From a checkpoint of a small sound classifier: held-out accuracy 100%.
Rows from block 3 of a small sound classifier, named by matrix and row number. Each number is 128 + 24 x the weight over its row's rms, rounded and kept within 0 to 255. All counts start at 0. Numbers have three digits each.
Before each channel's rows are labels from the 100 clips, of 14976, where the channel reaches its highest value: "responds to" is what is common among them. Only what is clearly more common there than usual is listed. The data: synthesized solo parts of chorales (CocoChorales). In brackets: how many of the 100.
# conv: width-3 conv, stride 2 (model.blocks.3.conv.weight, 144x112x3, each kernel summed), inputs 0-37

responds to: trombone (69); note E4 (36); note F4 (34); oboe (30)
conv.54:165121137157137117108151124125093129117132128142141135170097132112139092185160112081165116117118147116130114110151

responds to: violin (62); note B4 (39); note C#5 (37); note C5 (34)
conv.73:141126171106075133161098112099196121134110132156136142130091149097149131101118169138131142175134117128179106081115

responds to: violin (100); note C#5 (46); note C5 (42); note B4 (36)
conv.136:112128164119141164114131116131138097100163156122180116091139123138162116157117110161169106110178078139135151146127

responds to: horn (72)
conv.115:142123111115101138120116076110130154113113132093149111144113148129137089095088129151103135137139115101094130136166

responds to: horn (41); tuba (36)
conv.90:138142143102128102134087146105140127144150122147117155137151131133135153162128168178132142129145099114114141127145

responds to: saxophone (52); clarinet (46); note F#4 (31); note G4 (28)
conv.132:140154121121179124101105155185106131129116130128119111114136124113116124155185152089091147080134112127139137168134

responds to: note C5 (53); oboe (52); violin (48); note C#5 (38)
conv.100:100103105142133117124087114113142149143136099141120143120123142138134170149151110158132163150133141122127160137151

responds to: oboe (93); note C5 (48); note A#4 (36); note B4 (34)
conv.71:143110150139158091122083117160107154112108196095146114101159132154133155132114117114112084132162131139152127096107

responds to: flute (58); violin (35); note F5 (32); note E5 (31)
conv.65:146150101103119130136140123127096092127087085129122122141178133161129075181130111137138098115175104147150151105120

responds to: flute (99); note F5 (52); note G5 (34); note G#5 (30)
conv.62:143147144115125171140176126124115117127138149117139100189121127183172137134106119111137114135118097110091142120147

responds to: bassoon (50); oboe (44)
conv.1:133090129126094136087119109115064153099141089121148112141109091124085102173145143128134125131155147116133096114129

responds to: clarinet (86); note F4 (34); note F#4 (32); note E4 (27)
conv.114:077116140113112094112111061104137151138150136114129124194100123122100174154145116117135151134130162122111146178086

responds to: clarinet (57); note F#4 (41); saxophone (36); note G#4 (29)
conv.121:112108142153125094108133111167149092140122145129114118145088145187117131135192122161162171123130165153127138156100

responds to: oboe (79); note B4 (27); note C#5 (27)
conv.85:146096108152120151124147102087075195092141125091131156114117097112118151125123159151100116128110132137132113168101

responds to: double bass (79); note G#3 (36); note A3 (35)
conv.27:113115132118112097124139143119192129102124174087142119148090139202118124155112167146116130112114136140107131113133

responds to: bassoon (50); note C4 (50); tuba (34); note A3 (33)
conv.28:091085133133148108140092121142091165129105132145139133105131107118095096097145107082142166112166135168121148143168

responds to: flute (81); note F#5 (38); note E5 (36)
conv.96:094143163102143106131129091141130079118091144114123109176166102209157132106154107142144156117126139108133123145082

responds to: bassoon (43); note A3 (28)
conv.110:107142117143131110126115112099157140140136120123149129097144157120108132145143134128120127146107155131133133108122

responds to: clarinet (91); note F#4 (51); note E4 (43); note F4 (38)
conv.87:133123105103180142130120113126081140060105096123100108164124144155149119131128112102137124124116120151132111130105

responds to: violin (49); note B4 (34)
conv.5:133118150124156118129122124138083183120097106105159124138103157112105105131117135149116173137081082103088098116126

responds to: oboe (75); note A#4 (32); note B4 (28); note C5 (28)
conv.99:153174134120145120163138125124127149137140094095104146140128113135179187099095132146112139075149124116099124147170

responds to: tuba (61); note A3 (45); note C4 (42); bassoon (33)
conv.15:137124158126101128129131156143124132138130122104133118151136142132155129148144165096101129108102138162153103121154

responds to: oboe (100); note C5 (45); note A#4 (38); note B4 (36)
conv.33:132181116113121126159164141068114127148123113144131110153171151133145125149109128138090115180085132094080159159118

responds to: violin (49); bassoon (33)
conv.140:143145096166122116133094145119123122109113151130131096178118116181142130129151115140129084136119153125121127145105

responds to: trumpet (97); note F5 (42); note E5 (36); note F#5 (31)
conv.29:117130087148153077122133131116117118094164147105124115136160100144137139153119139143142195064113152134126169130164

responds to: trumpet (95); note F5 (42); note D#5 (30); note G5 (27)
conv.135:100065110154129114113122111150140129105079156094142117131124145154103102144158148169115173128125118169116161151114

responds to: trombone (68); note E4 (31); note F4 (30); note F#4 (29)
conv.63:149129121125081145123122126151155126107092166112129163137086137148147129097119097139155081154121137099130137120103

responds to: bassoon (99); note G#3 (37); note A#3 (32); note F#3 (31)
conv.133:144129185135098175128134124123147120172113174107137172139105154132144125149072166113139144111107155126066136116123

responds to: oboe (100); note C5 (50); note B4 (39); note A#4 (36)
conv.130:126154127130104143116112114079149108135116147137111096119132106111176113146155131126155133130133091136128161123160

responds to: trumpet (26)
conv.26:113114116165116144171120108096142131148107149155142145148161098124167119138144104120151129130124157111098083103124

responds to: tuba (66); note G3 (31); note A3 (29); clarinet (25)
conv.52:105107087147156100128147124086128114108109106104130131144118123110096140148127127147115112120125151145114123105121

responds to: flute (75); note F5 (36); note F#5 (35)
conv.21:110150157128164142125148155173100137110121104143104101125134185157143127107154124108142168125189149110083134098150

responds to: violin (100); note D#5 (30); note C#5 (27)
conv.117:122098113093093108128129122094103125113105138111122130120162121121116127143136133173138133135107173126118105147119

responds to: oboe (100); note C5 (42); note A#4 (38); note C#5 (34)
conv.51:115123110155162137135121107168141132174134110185129113104141119134129157154140134143131140158131098128139128136126

responds to: horn (82); note A4 (27)
conv.104:128144169115119102130145136166108134146103147135120169163125223141130110122101138113127131104184117129121124133112

responds to: clarinet (85); note A#4 (29); note F4 (28); note G#4 (27)
conv.20:129128110139167160104147084114137143149143134128157110134094174116161121114155101116116097111123132087091111141086

responds to: oboe (100); note C5 (45); note A#4 (44); note B4 (36)
conv.105:133112148132118075109142179154139172166127152116092114158124172113122139112084141142121134135159105132143103147128

responds to: cello (62); trombone (38); note G3 (34)
conv.98:152133104144120132142100104151093146137111153174166124148121161091143082126099147109108124154123095125156119156145

responds to: bassoon (38); note A#3 (31); tuba (28)
conv.137:165127111126131148143135180105154170175129108105153148176122148157115133113123160110119109149146133116120097139106

responds to: oboe (65); note C5 (32); note G5 (29)
conv.38:125109089129139132129153128120128118141116093118113103121146136113183133129118102115147093132111108118094124118159

responds to: oboe (100); note C5 (49); note A#4 (39); note B4 (36)
conv.13:108112103144114144141117116116135119091132106094133123145099083143160116112117188145098080085112093155090134108107

responds to: bassoon (51); note A3 (26)
conv.3:144092163108108140121131158152109144151145115104156107136130139115121136083164151130162119056147141158156112124123

responds to: bassoon (38)
conv.101:133116108129142095135119107099169122148127136113160124100110110131158141148159122141110133086143130147121127104094

responds to: violin (100); note D5 (31); note C5 (31)
conv.48:115093147140142133106154124090144146112116090100100131056142123104115104147104133134090110103135160144139114142106

responds to: viola (27); note C5 (25)
conv.46:117150129131133108131130166160163123161110124119133114145107124130152125138130127175114127129170109137091126147099

responds to: trumpet (56); saxophone (28); note D5 (25); note C5 (25)
conv.56:092105167168170103093096091117124147142160151139135138096097109131129100130186117134091168138153094143124144151127

responds to: trumpet (100); note F5 (54); note G5 (45); note E5 (39)
conv.72:119142111134160154135120160119133147127129167134118133112116117109168129151130121131148144096126125102119155159209

responds to: clarinet (60); flute (38); note F5 (30); note F#4 (27)
conv.83:145148123110159123139133131111141103098111121169118129106139126142137167119118117117159092139142143135163155159113

responds to: tuba (91); note C4 (41); note A3 (39); note A#3 (35)
conv.122:128135123198139134120112112133125161125107082156143155113126120080126164155115116116110127137101168163142129123126

responds to: clarinet (47); note F#4 (30); note F4 (30); instrument: cello (26)
conv.32:135114138117140127140125169093159152124142117137192134190111152139132113109104142094153122123094110151129118140155

responds to: violin (86); note C5 (32); note B4 (28); note A4 (25)
conv.16:105096131167158135112109164139140131108104158093108118099101125114144125144102133110139151171094121116133117109096

responds to: trombone (81); note F4 (47); note F#4 (42); note E4 (26)
conv.18:155108127163123143189157138129124124174102150139111159147119126123106134114079121131124106148119140144143133133107

responds to: clarinet (91); note F#4 (54); note E4 (37); note F4 (37)
conv.25:113124144110122153114135157125130174154124135121179116117134102134103128116117122106127131142138147141115121107131

responds to: trumpet (57); saxophone (39); note F5 (25)
conv.81:115099138116129155120098183132165209148127150115135151114087110167104157099125167204101148160134116123146123132121

responds to: clarinet (79); note F#4 (32); note F4 (27); note C5 (26)
conv.8:135152156091178135176098144144107149121135110145112144112115166120102143110166126127142122117140115133184122119110

responds to: bassoon (29); horn (28)
conv.126:139102113130092139112157143135128133155093173135110131198124132106124110117112101140122123181109148109130119144099

responds to: trombone (51); note G#4 (32); oboe (30); note F#4 (30)
conv.42:100110097148159114126084168123094101092146155108138137131144068146082092113142137103121113097144108098108136128128

responds to: clarinet (77); note F4 (38); note F#4 (35); note E4 (33)
conv.125:109116159129148111142140164140141144105103167123104133145124122135108137127138113136164119114101109131167105207114

responds to: trombone (33); bassoon (25); note F4 (25)
conv.53:149111100147105119101121095112175139117093124093121168168149124099122095103127125129097108147151107138106115105117

responds to: clarinet (90); note F#4 (59); note F4 (46); note E4 (42)
conv.22:120139119145202139138107140097111172114119101159111174143083114144120112119102142142126128157133097112097150130134

responds to: tuba (82); note C4 (46); note A3 (38); note B3 (28)
conv.75:095139124142143095167134153089089123123131070087109135146134141098108140121108140146090151106110123127166088108110

responds to: trumpet (94); note D#5 (35); note F5 (34); note D5 (26)
conv.119:114114101185158149132110132143128130130113118105108160124141115147146112125165153117128146107111112154141145157091

responds to: flute (99); note E5 (37); note F5 (31); note F#5 (27)
conv.129:190162143117101139126139119125106112146113116142125122169110101132152145115147143156130126125116093141140105119136

responds to: oboe (96); note C5 (45); note A#4 (39); note B4 (34)
conv.84:109071128116144131083123099123196138115118099138106120103148104127093152120110088134132150167108139162129123101141

responds to: note F5 (55); violin (49); trumpet (46); note G5 (38)
conv.0:143141131101154116130131161104101106114134145102121128131135122106152118135143124091139110108129091128154119149126

responds to: oboe (98); note C5 (48); note B4 (43); note A#4 (39)
conv.103:090156130138141152112149099080104150167137140096125094087087142132128134112152136086136137137142128155110136138157

responds to: horn (94); note A#4 (30); note B4 (28); note C5 (25)
conv.39:146127140158122161119098090133141100116143148122165182134135128094122134128129100136106097110093142162122130102112

responds to: oboe (100); note C5 (47); note B4 (39); note A#4 (38)
conv.139:107114096135110120121130142138115147123145145140159106167139158140147129101155113129135071186125116089121122173153

responds to: tuba (92); note C4 (48); note A#3 (44); note A3 (41)
conv.49:084127098138129110147121122127130184136106166121130134104175124142147144139165170107096122141112138126101121121145

responds to: clarinet (77); note F#4 (40); note F4 (35); note G4 (29)
conv.113:088135103137132156112124127139184128147134128168100136128142113122148157120182135145190141108119127113116108146103

responds to: trumpet (100); note F5 (45); note F#5 (38); note G5 (36)
conv.9:147142114125139162177143117119112127127105174137119119107096088124157162110129127169165124138108144128091161170147

responds to: oboe (95); note C5 (36); note B4 (35); note A#4 (35)
conv.60:142103121140143121123105106155099168085166128124130060121145124102151134158114120091142107140154110105126125122108

responds to: oboe (100); note C5 (45); note A#4 (35); note B4 (32)
conv.116:117111154152157130098193162140113100152097133114120148096134147153130121140159154141165143104120119163107138110080

responds to: tuba (35); horn (29); note A3 (27); instrument: bassoon (25)
conv.30:102130106138154108126110092106134151133114105093109134166118094158148127127120104166133145154149129122135176095119

responds to: clarinet (92); note F#4 (33); note F4 (32); note G#4 (29)
conv.64:182094130158123096143110153125128147117123192142138139133145144134111120075184124111151145136132096121141118116116

responds to: clarinet (76); note F#4 (32); note F4 (32); note E4 (29)
conv.86:105139155188134129115132111120077190146160145131141122098124138154110117146137105139116187183152141108105115107109

responds to: viola (46); note F4 (38); violin (32)
conv.44:143183124122152118090129143123139107136144123130105129135128188092142138113160104150117113133126137102108136136104

responds to: trumpet (100); note F5 (45); note G5 (34); note D#5 (34)
conv.141:149096155144150127113150126139144118146153113106130125104151086103105177115139150131101103119141152147101175141172

responds to: bassoon (65); oboe (35); note C4 (30); note G#3 (28)
conv.74:138118103105125120141120137133113138151137142109145113118131096187180126152102150160114100140149205108159101165128

responds to: trumpet (100); note F5 (44); note G5 (39); note F#5 (34)
conv.34:154103132132140146155104163135123118151176135135139142096159110106107105087123176187122086094155146150087143126159

responds to: oboe (100); note C5 (45); note A#4 (38); note B4 (37)
conv.107:208189122137163120169139125113132145146130152146136124090132104118123180095125128143182083135125113139179139124132

responds to: oboe (99); note A#4 (38); note C5 (36); note A4 (30)
conv.80:104100107128146125146154128140125145111135161126142094131119128104179136159165179136143146133130106130131140155117

responds to: trumpet (81); note F5 (43); note G5 (33); note E5 (33)
conv.76:147185124103119139108123153112136109152151146134132106103132151142130165133143097130120143105072127091105135113169

responds to: bassoon (92); note G#3 (35); note B3 (33)
conv.10:091128160136069127125128151087104109148125178154123143184110124169123109137110115179106112133103136133150135118112

responds to: clarinet (50); violin (36); note D5 (29); note D#5 (26)
conv.95:123118163138119150126108171144110085078136130120145130095115091109098128104152113136141125142145103116195146117124

responds to: clarinet (77); note G4 (30); note G#4 (30); note F#4 (28)
conv.91:113105112133110147075119133127079141110115163131127131120122149168173096131154127155120092082167129122133108163085

responds to: oboe (51); note D5 (33); note C5 (27)
conv.82:125089129117152098120124142116108149128079155135115142167110145141167128133099156166143128144113096105135141113114