From a checkpoint of a small sound classifier.
Model: 7.38M parameters, log mel input, arch crnn, norm batchnorm, activation relu, depths [1, 2, 2].
Rows from block 2 of a small sound classifier, named by matrix and row number. Each number is 128 + 24 x the weight over its row's rms, rounded and kept within 0 to 255. All counts start at 0. Numbers have three digits each.
After each channel's rows are labels from the 100 clips, of 14976, where the channel reaches its highest value: "strongest on" is what is common among them. Only what is clearly more common there than usual is listed. The data: synthesized solo parts of chorales (CocoChorales). In brackets: how many of the 100.
# conv: width-3 conv (model.blocks.2.conv.weight, 112x112x3, each kernel summed), inputs 0-111

conv.73:131113136158126137118118128113119113108132099126105165142144182103116126142145195170098110077130128119125079124123121144122184121154135072163108150096132127099164099134135110131097146074109110139119126124166155133163136174162136150152116155142124135124147096145112101185125118127132129128121169107128126117105103136165123110095151103153
strongest on: clarinet (77); note F#4 (52); note F4 (49); note E4 (35)

conv.65:103148171152129123123154170131140173141166152119141158133128151151146156149124120167100112131120123135138159121148109066154102130137110191099122127120124142129139130128129083146143119117118101130157128072118134101119059098120158126140124144094176162133123100139140175107130099108146185162138127130108157149137092127114124103129152111121
strongest on: cello (58); note A#3 (29)

conv.64:098151150085128135124137111123153162191158168115115152128112135094094139136107149169109132140142089125104125099105109121092149120111101133112163109128135123130134107118113132134122187086133144161122130120150123121143165049154128157164136115161148106135133111143085119178152097137116099127145127103108102123145138173122119115130091140091
strongest on: clarinet (94); note F4 (50); note E4 (46); note F#4 (42)

conv.22:132113124107139130117118123105123076172134125175139098099118139079096115115098096142090161123159142104150151138106120152116144178105130153132148120092144144164156112109136129127125114102119133145117123124157141138128143151124153171084129100065148132111127118117141151141157061129141170125138141119090158142175129123083175126150134138159
strongest on: oboe (89); note C5 (35); note A#4 (32); note B4 (26)

conv.79:113121139132137143138133115099119140121114146147090102131095128120131133166112128129131124103140140139131095109122123121186113145153186092150188153140126106199171125127119109097116095124123146135149182121137126195148143140126099161178156127075142138101127152177118118097136154175110109097139121134123136142120147147103141122135112144142
strongest on: bassoon (100); note A3 (42); note F#3 (37); note E3 (31)

conv.93:124107169137124127076168139122081140112146129165152127114092139185109134132103142128166116139116119118113100105118134103185079146106151123107073145129122125141071095136094127133134161131099113138167126124093090136180133135108149130125170139132140136155100126141114127100145108121108108153138139112184126099097100115138110111131155145150
strongest on: oboe (100); note C5 (42); note A#4 (37); note C#5 (34)

conv.11:180155081110124117104161099118138116124153110105093140125108143114136104144115153173120134134118104161088079142108121128094184079140137103163134135073111099186124076140117140143105142144142119098149106144115106106124083145162119107141147170151140123128103134127103144129144100146154112132122150125116157142128119133156110122133177160116
strongest on: oboe (80); note B4 (45); note A#4 (32); note C5 (27)

conv.111:124139135135135144131136119154103176111120134125112104147144123151145118126169121118117118126132124162174149128106126112129150158101163139121076156148140093120084119163176119196098123112140167108165155119120126169119112118105155096170150140168108112124149144153109100095131145122079111121147129100192159134100156135152129170130115135118
strongest on: bassoon (43); tuba (33); note A3 (31)

conv.78:126152113143119109123190101162162095135137125152129116129136107117121141096097142108141117130133118153171125176122121137101186115146122157174129127117117110114138139168150136091121143130148147129142093126151117110132101118141102147079108120137116132144095111067117126136103119207112111138160117144080094137137136155074162123151159109124
strongest on: saxophone (52); clarinet (44); note G4 (30); note F#4 (29)

conv.15:149119115123147099116110140137179143127130137131062168111120168124110109146116140154082118174136115130093170167168079185108109134131114114133094116117083108126142123132155114147130116119129129159168128100133132139134086125110103131074155105141156110134153109165118118125136136097119100104123133135125158065102129122095124151095137151130
strongest on: violin (94); note C#5 (37); note C5 (29); note D#5 (28)

conv.33:116171144117194132138114108143090126162140158097175141147119147120153114121163123145133103129119087138128121036089114111092128119121156101122118123116160126097129160112139128111096122108129117143126145137111142124098112107133094148146098104136109132102181136137096102070128173109129170117138115121157153131139125138137106121128173125097
strongest on: horn (66); tuba (33); note C5 (33)

conv.27:080180131100151151118119144123125107139117136128154160114125102167143188133110134080112129168144078154121168109132088154155127123105136125145126091143096120159152172101120150113106095122088131163117141135168150114103152119129101106108117135100114141142096079131099114135143160133084098086122149131098115125164135130154124144140145097143
strongest on: bassoon (55); note B3 (26)

conv.38:117069121138116157128171154101127188103088089109139119147104175137165134114088117136087174102100174143134125101138110116122103134128126131126109151107119135147126107111168110110129124111134096124143094134105121163158143103120112115140136152139087106088161147103152173132117127145167118125103186121165137118140104148133128103136131125172
strongest on: tuba (74); note A3 (39); note D3 (32); note G3 (28)

conv.13:116128137111143149154116145148150101121139130127083118149148119114097108128182152127169112157130109113139137127148123132075138124124111134132124122155146128057083102138105107097132137155152141118159152144088116103141133179102161131124140084108090194136145106168133147136124181131148118124139120131117145137135154132125161100105154176179
strongest on: oboe (100); note B4 (37); note A#4 (36); note C5 (35)

conv.21:113129071145095145104135144151104122112107098150139099154108117168102070122132104129092136135153139099182102122160148149162118103141142145136109083107127129190153124153088124137123186098087165127131101145155131121125174132162113114094135135087155104108126101113129120108122098159172116123115117138117121132136159114150118132125130111111
strongest on: bassoon (65)

conv.81:139124136140128142122117123122148157121172137131133086094147139162104126127114077172124136143124147126113110112116088140128085135117114139133125152137133120129125124099119097117202157150131131130115128150148113097130108100149141120224190126172123140144122149108130157146152156181142149129150139110154083143141141085141091157131128148128
strongest on: trombone (40); oboe (28); note G#4 (26)

conv.10:089113139160137108131155130111093095142157099118120132125118212129137125089094144122141128114100124089153143143132102181080114138170124124122125132128114159118147103137124118137116139166138104160134190103134126129129122094110111135149142128134133128123132109089126113146137145117096216117119152164073136147150146153115103139135118107105
strongest on: violin (56); cello (41); note F5 (25)

conv.101:077139102144134094127150133122142158141112134150103142156148124152117137118124136125143149140130119072125133104186142065176117128109124202103172088131133166109138110133139146121140130109167156115101156134120094137128145144157133149109146132108113140129116099055117137082119155120125128114129150138166133141154115094133106125080126105149
strongest on: saxophone (84); note C5 (30); note A#4 (28); note A4 (25)

conv.107:151139142090099115146121122119123107149112116136113166117126116131126139126120101125094127107155121111120146182106098144133120108137132154131178104093128100167201141123155112134092125122093147111115136122157133138117199072168133162121119146100136143160160148143153113163059131104169132116110122131134091117111164123091145122131123115112
strongest on: violin (40); note C5 (27)

conv.52:108122094121202093098140131139108123175134132103082118192162129162160137138144108137164123158142112151129129084125142135063114164158107142131136108125167117097081132137110104148085110111128115083133159110145108134149125118103117124127118116122106138106121116131120110151120141133099115121146080114109161147109121129102089171154133132108
strongest on: horn (99); note C#5 (65); note C5 (50); note B4 (33)

conv.84:097097120126160090115123187137108103149089083138128110095109110111129093158122157089203100124167102131112174097128143131090125141135113084146082106160165143121151125117126123144126148156175123166108125190108127127144105105115154114126125096124127146121136127144112132116116103141090116148117136116128162118134154127134136111154131152100
strongest on: trumpet (100); note E5 (43); note F#5 (34); note F5 (30)

conv.17:165155138173170133154129114178153106127108069145159138141163122144106096117110123124118112120155159146135106087108164123098136116155100072142136133161145103100123162158123144145123115092121098116159101122119125110101100138134093096146139125137145145136191158155091136126092142163117135153133124134124132119133092131114117177162131165113
strongest on: horn (91); note B4 (30); note C5 (25)

conv.29:125172131103122131096162159072137129118084161118117118103135122152089091147132111112153122117109135180145128111109106097103140125119182155150091110145149155150158119098145117104144107127142139099168157090091129134128101136174130149155077132154119110117145133152103143146105096149171123146108098110098132133098130124143104157122169161125
strongest on: bassoon (47); trumpet (44)

conv.99:118152146126136117120143144116112114154061133143116159133110111101111110117116153159115167136087111173170151135112193206134106143131105132152111112127110092125098101146122118101109110165120136163147129132117141153099123166108151095108122108135094107118123180122124109080102145141137083099141154168119117118149120115130154142103131119131
strongest on: oboe (60); violin (40); note C5 (39); note C#5 (36)

conv.98:139082094131140145153136121119152139143135130079112156154081166128156086127120156163108142151123151176133126110112128131139129127141099126143120121143098124152157097105115133091050132112106177128120144135129127103111099129121176175160146138112110119120136094166095116156156160098154116099124107142094174130127134104107104131086145116123
strongest on: cello (44); oboe (38); note B4 (28); note F4 (25)

conv.31:124158161127131125128144123120121132170153124144141113137156139118104153130113110126093083127190102141146150117130104128119148188150119171103135120110171130139121143177101184155157120102171123166144138148189104140131123141160171122134122126131112144130181149131090147113135169135144126117089150129079153124111128149148112158135157142144
strongest on: horn (100); note C5 (38); note C#5 (33); note B4 (30)

conv.85:141126118130112069122095108134120080099163129121103108158140117156118173142075099100129147145146139154117103076181124122163150135157152116094136173108116112147152106170126143142135117138141115120121119096171141137132121140189097163115158106160135139134111104167118121144141144142143122094090115116143147110165152128127139151105089145149
strongest on: bassoon (66); note A3 (29); trombone (26)

conv.39:113123087138168158134118156145097135131158141127137088128082149163186115177097108080131156148118150146162122124147149109130100105111173109126092104131136114122100144170155093151167097127104113120106093120139094105121103097168125119157150173101148132169104139146120137137149117134121137149123153137148141115161112119164099116139097118149
strongest on: tuba (99); note C4 (51); note A3 (46); note B3 (32)

conv.49:128120203152144096098146145115134181155170160118161111105109192170144128141136101104140095145125171115137110122137075094155121154110129143124158121124103134136125124130070079088133124135109126125081140128125108143138150072128148105168109126132157118126099121128115153138145119114123147124160100145113116112111148126164122141124128144103
strongest on: bassoon (41); note A#3 (32); cello (26)

conv.2:113128124131171128077123123100102124127138178123135136161146117115134101138168125124087067149175111096125139134141117118102113105123120116148117127127175125172150125152098122136131141090155143119114155142194098136114115141131085134163168102146100156097111173140109151114086153145152107127139103135117137130141110136169113152164178117122
strongest on: horn (100); note C5 (56); note B4 (49); note C#5 (46)

conv.77:086088121150119120145144090096121116149094108103131117154126139174136113136166117115140099113155175075130136127141117149164123133128158142065152114146157157095141119159092118200118179147134137121141115133097172144152140110142172151121132090123123153114067128127137130105091123104128129107152134134146141114132133150141148164121116115138
strongest on: double bass (32); note A#3 (29)

conv.36:128147148125164115110144108087127142114117120123140156136109124191109133155157130194097145139118099134103135122156107132130141129149154133179159103135131109137122185178158086132143132134076147096134165114151171159116146127115134154094154098129112120104114119121121147154105117104104111117112140112126115120094155105106156193111152100130
strongest on: clarinet (96); note F#4 (51); note F4 (46); note E4 (35)

conv.58:127131098163145134147150085127126076177161155126095129127138115131143115098110156125128115120098095102118125128178166116118146148103106167116102157150121082168136138118142127104145098117112128134152133116110115087119121157113119120134168134152113090119085115131142108090177154129153173131169136151162180124121146164104124116145142130178
strongest on: oboe (100); note C5 (42); note A#4 (33); note C#5 (32)

conv.97:132144165122107150084126142093155095120154137142097130085129099154147185140129122147160157134117137119113095137144124116168129140143099134123139136127099153144160165118125101143123136090152129139126170095156120118132116128173110135108122125158116134136140116097102119131134104201137186127127117163135119101137196111144086150127155080104
strongest on: bassoon (99); note A3 (41); note A#3 (39); note G#3 (29)

conv.12:136081113125098150135141114134143109136123150152167115131112089151116111123092113110068127141171083136105126175120133171143135113123171146144074109157098140144130129146124143171126113135139118122134138089144150140111147143109174126123108119154125138088182129145125086144141163129146134077112116109134149133122126192147132170161103135159
strongest on: trombone (44); note F#4 (32); oboe (26)

conv.46:162086115176085133165148125129164122128108105103129156118141131109113098129139129178107117145114159136128107139114132139113136097134076105149139124133117142142075181104092161097143063123140120113106153120118098145139116156109120168131140141129132069101119104168120105138127078151116107119114109177122154104152129126117121148110086139135
strongest on: trombone (44); note A#3 (32); note B3 (30); bassoon (27)

conv.61:091207146111125157140157117160135180118129165128152112139138127156138108119128144142079090145135151148125145109134162153120103137142097154107152128145105151116100145172095109127132140111137160154053097157141129134116123137167112130146108142105158114160122149120080156116147128114137131075148125133118122122133118125140073126157111142158
strongest on: violin (74); note B4 (34); note C#5 (30); note C5 (28)

conv.3:117110111152091097118136116179151158136151113083148129167147126091068142099143147119148131100105155135115123093124149111149142141160126156128127167153133119101136151148127144091112113075152143126133116147094123089134082162120147166145144134163129107149111117138121147135129186112158105115119119141102188085124120104125088134124111161144
strongest on: oboe (99); note G#4 (39); note A#4 (38); note A4 (30)

conv.89:138128181129149131128075160090176132118129117167104137137106145109140132125138132136147096137107157126159127092122084106089108137124102129197185133133086127156120113079126111102122178115116152101106126158108113138154138123139099104119105110100141136112118122122107184149116119131136082149180106125110137106141103130146125135155115103106
strongest on: clarinet (96); note F4 (47); note F#4 (44); note E4 (38)

conv.103:100140156132130126112117141124124114138154120144161173145157140140143121096163155156116138122172116108109095122115171141150118118087113150094130089141153123155141120147090125146135132099135121137144126147087113133139224124146111097176103094087122120110119105138162118159155128143131160176108121137125121127178129118142079122123100161106
strongest on: cello (52)

conv.50:129127135106173098192144182136109171117138119127110118137148108166121131148124144153188134091109124097093146126159159102094142119162101140126138141121154095106125084158131131102098146070151121114099107101164136107089155162133109134102110162153107127153087110111130100130123112124131121152137131131129130152113076121098124155135135103120
strongest on: clarinet (55); note F#4 (43); saxophone (35); note E4 (32)

conv.6:140133130107085098133139134151132091122098155138145141104116096162132138095127149145105133097108109100129135159115132120134110134129142099142105102121178115149117170121084129111082092212117122111161164140102195136127155107148099128085101128136118169139145155125152137144122123107182100157140113149125159133104125129095139138126101102137
strongest on: violin (99); note F#5 (56); note E5 (51); note G5 (29)

conv.26:148136092132127138117130167127109116101128138158168111130150113126155159150107138140084146094097135117146149109162127130097143121114142187179105120114102116142074138181156112131116144098125145141135094118094073112130115153151136114123139180113093138135106129143125192107129132105141076118171153111128120134100118122146131151110111081118
strongest on: oboe (58); tuba (42)

conv.109:122116106157136126151131141122166119111124072115160136094165119171097094104147098144111146132119171107134107122097139143113132115159133102130118163122145119149065139083116117106144105131130087114106144134140142135134032169110117140102143132125136149150100164122127165141123130132122161119128141111118081132165121097127089148131093151111
strongest on: trombone (37); flute (28)

conv.82:114154116143155150167156089133127153117124109159131155119127144156127172127160163135125095152136135135136131094144178117122115145082117122159085150129146149164138154138113150131131144116125122116128121156063081160132151126154174127137109143101142142125155149164108180169137116070139104131164152138191104146146149119148137135112130128107
strongest on: tuba (36); horn (31); trumpet (28)

conv.102:100137108159144156163109130173128096109106102109175093115146133152115104146127118086126117130127139149116089163137124116116124096172092113131144147145118134102134137143116139148112081126176134119119097101158164086121138145132139150087110159084150120128110169100097119153145170121128160110087100152125137088145090110097133175133102133149
strongest on: horn (40); trombone (40)

conv.18:123121104198131154152135079157145153108123122149162158074156135139125093156118176143144088138130145111090141104104151135162103122131131093135127129141129112135120123109133132124103130130133126106094109112131174154132186102117153138193126140121138123153125140126124141110132153148115134109123129154130114108139158070108064167165113148104
strongest on: trombone (55); note D4 (43); note D#4 (40); note E4 (29)

conv.16:154094105109121143110133101129148144132147136069143164139109167145169117113125117137138145147098196156089093102156095122168099121129118140116087113105143120147106096106133160103113064109100133131138151129114152151161153128086135144149106146124100154141088132142114116146161138135148124095151099157096133119146101090149106102113147129154
strongest on: oboe (91); note C5 (39); note A#4 (35); note C#5 (34)

conv.19:146173099111143170164115147131140133121108137072150118130133129130143127140126140068109160132160137146099123126114109127152093137116149131124122135126164091125186136093109180109142121118086135170174103156161155127129116149089151189138153167088134114117137093144164146146128127120136132165123115146171107125155150109134152127111138145148
strongest on: violin (51); oboe (49); note B4 (37); note C5 (28)

conv.44:142115119097147131133121169117114142150125178111109130094129076119137136107140100116138162123141138170139114125115112134142144152138125107144079188128141085178122173117164122130108138126089123112119164150104120150136161117090136150176120115117093119120063138155132135121166145147121127119123116095127148137099175122091090157120127151173
strongest on: bassoon (57); oboe (38)

conv.104:123145121206085123118141146123126116148150108122136127179177121111174140115108121158111174126108151124149132134168134145138142108154096135152128115124115156156100136097177096099120104164155086125119104154152151154130115110128116144131096163148120112087147116184138103098128120140146159155161103106120150134158118086097125136130156133138
strongest on: trumpet (41); cello (40)

conv.7:124091122149104131154109110118146107194115142132109115084135132139144136130173127142146145116153131097149116156102145173117104167121129094126103144126100137135122127135122140176125100133146166142140096140163123144113165135073135098097117104117098154111171140113130107105130151070170090080131070121124103114097131133087133119139124111145
strongest on: oboe (100); note C5 (56); note C#5 (45); note D5 (30)

conv.60:158133160136111187157174139136096143129100131134171100077085131148115123119106147134124124122117131126140116115096111106118150132148113166148140080127130138137095110151113146152196104107139122106157119098091091176130121146162137116094127095116122137162144120130151111132138113113142141166139154115159107186102115109176092118105143123115
strongest on: tuba (84); note A3 (41); note A#3 (37); note C4 (34)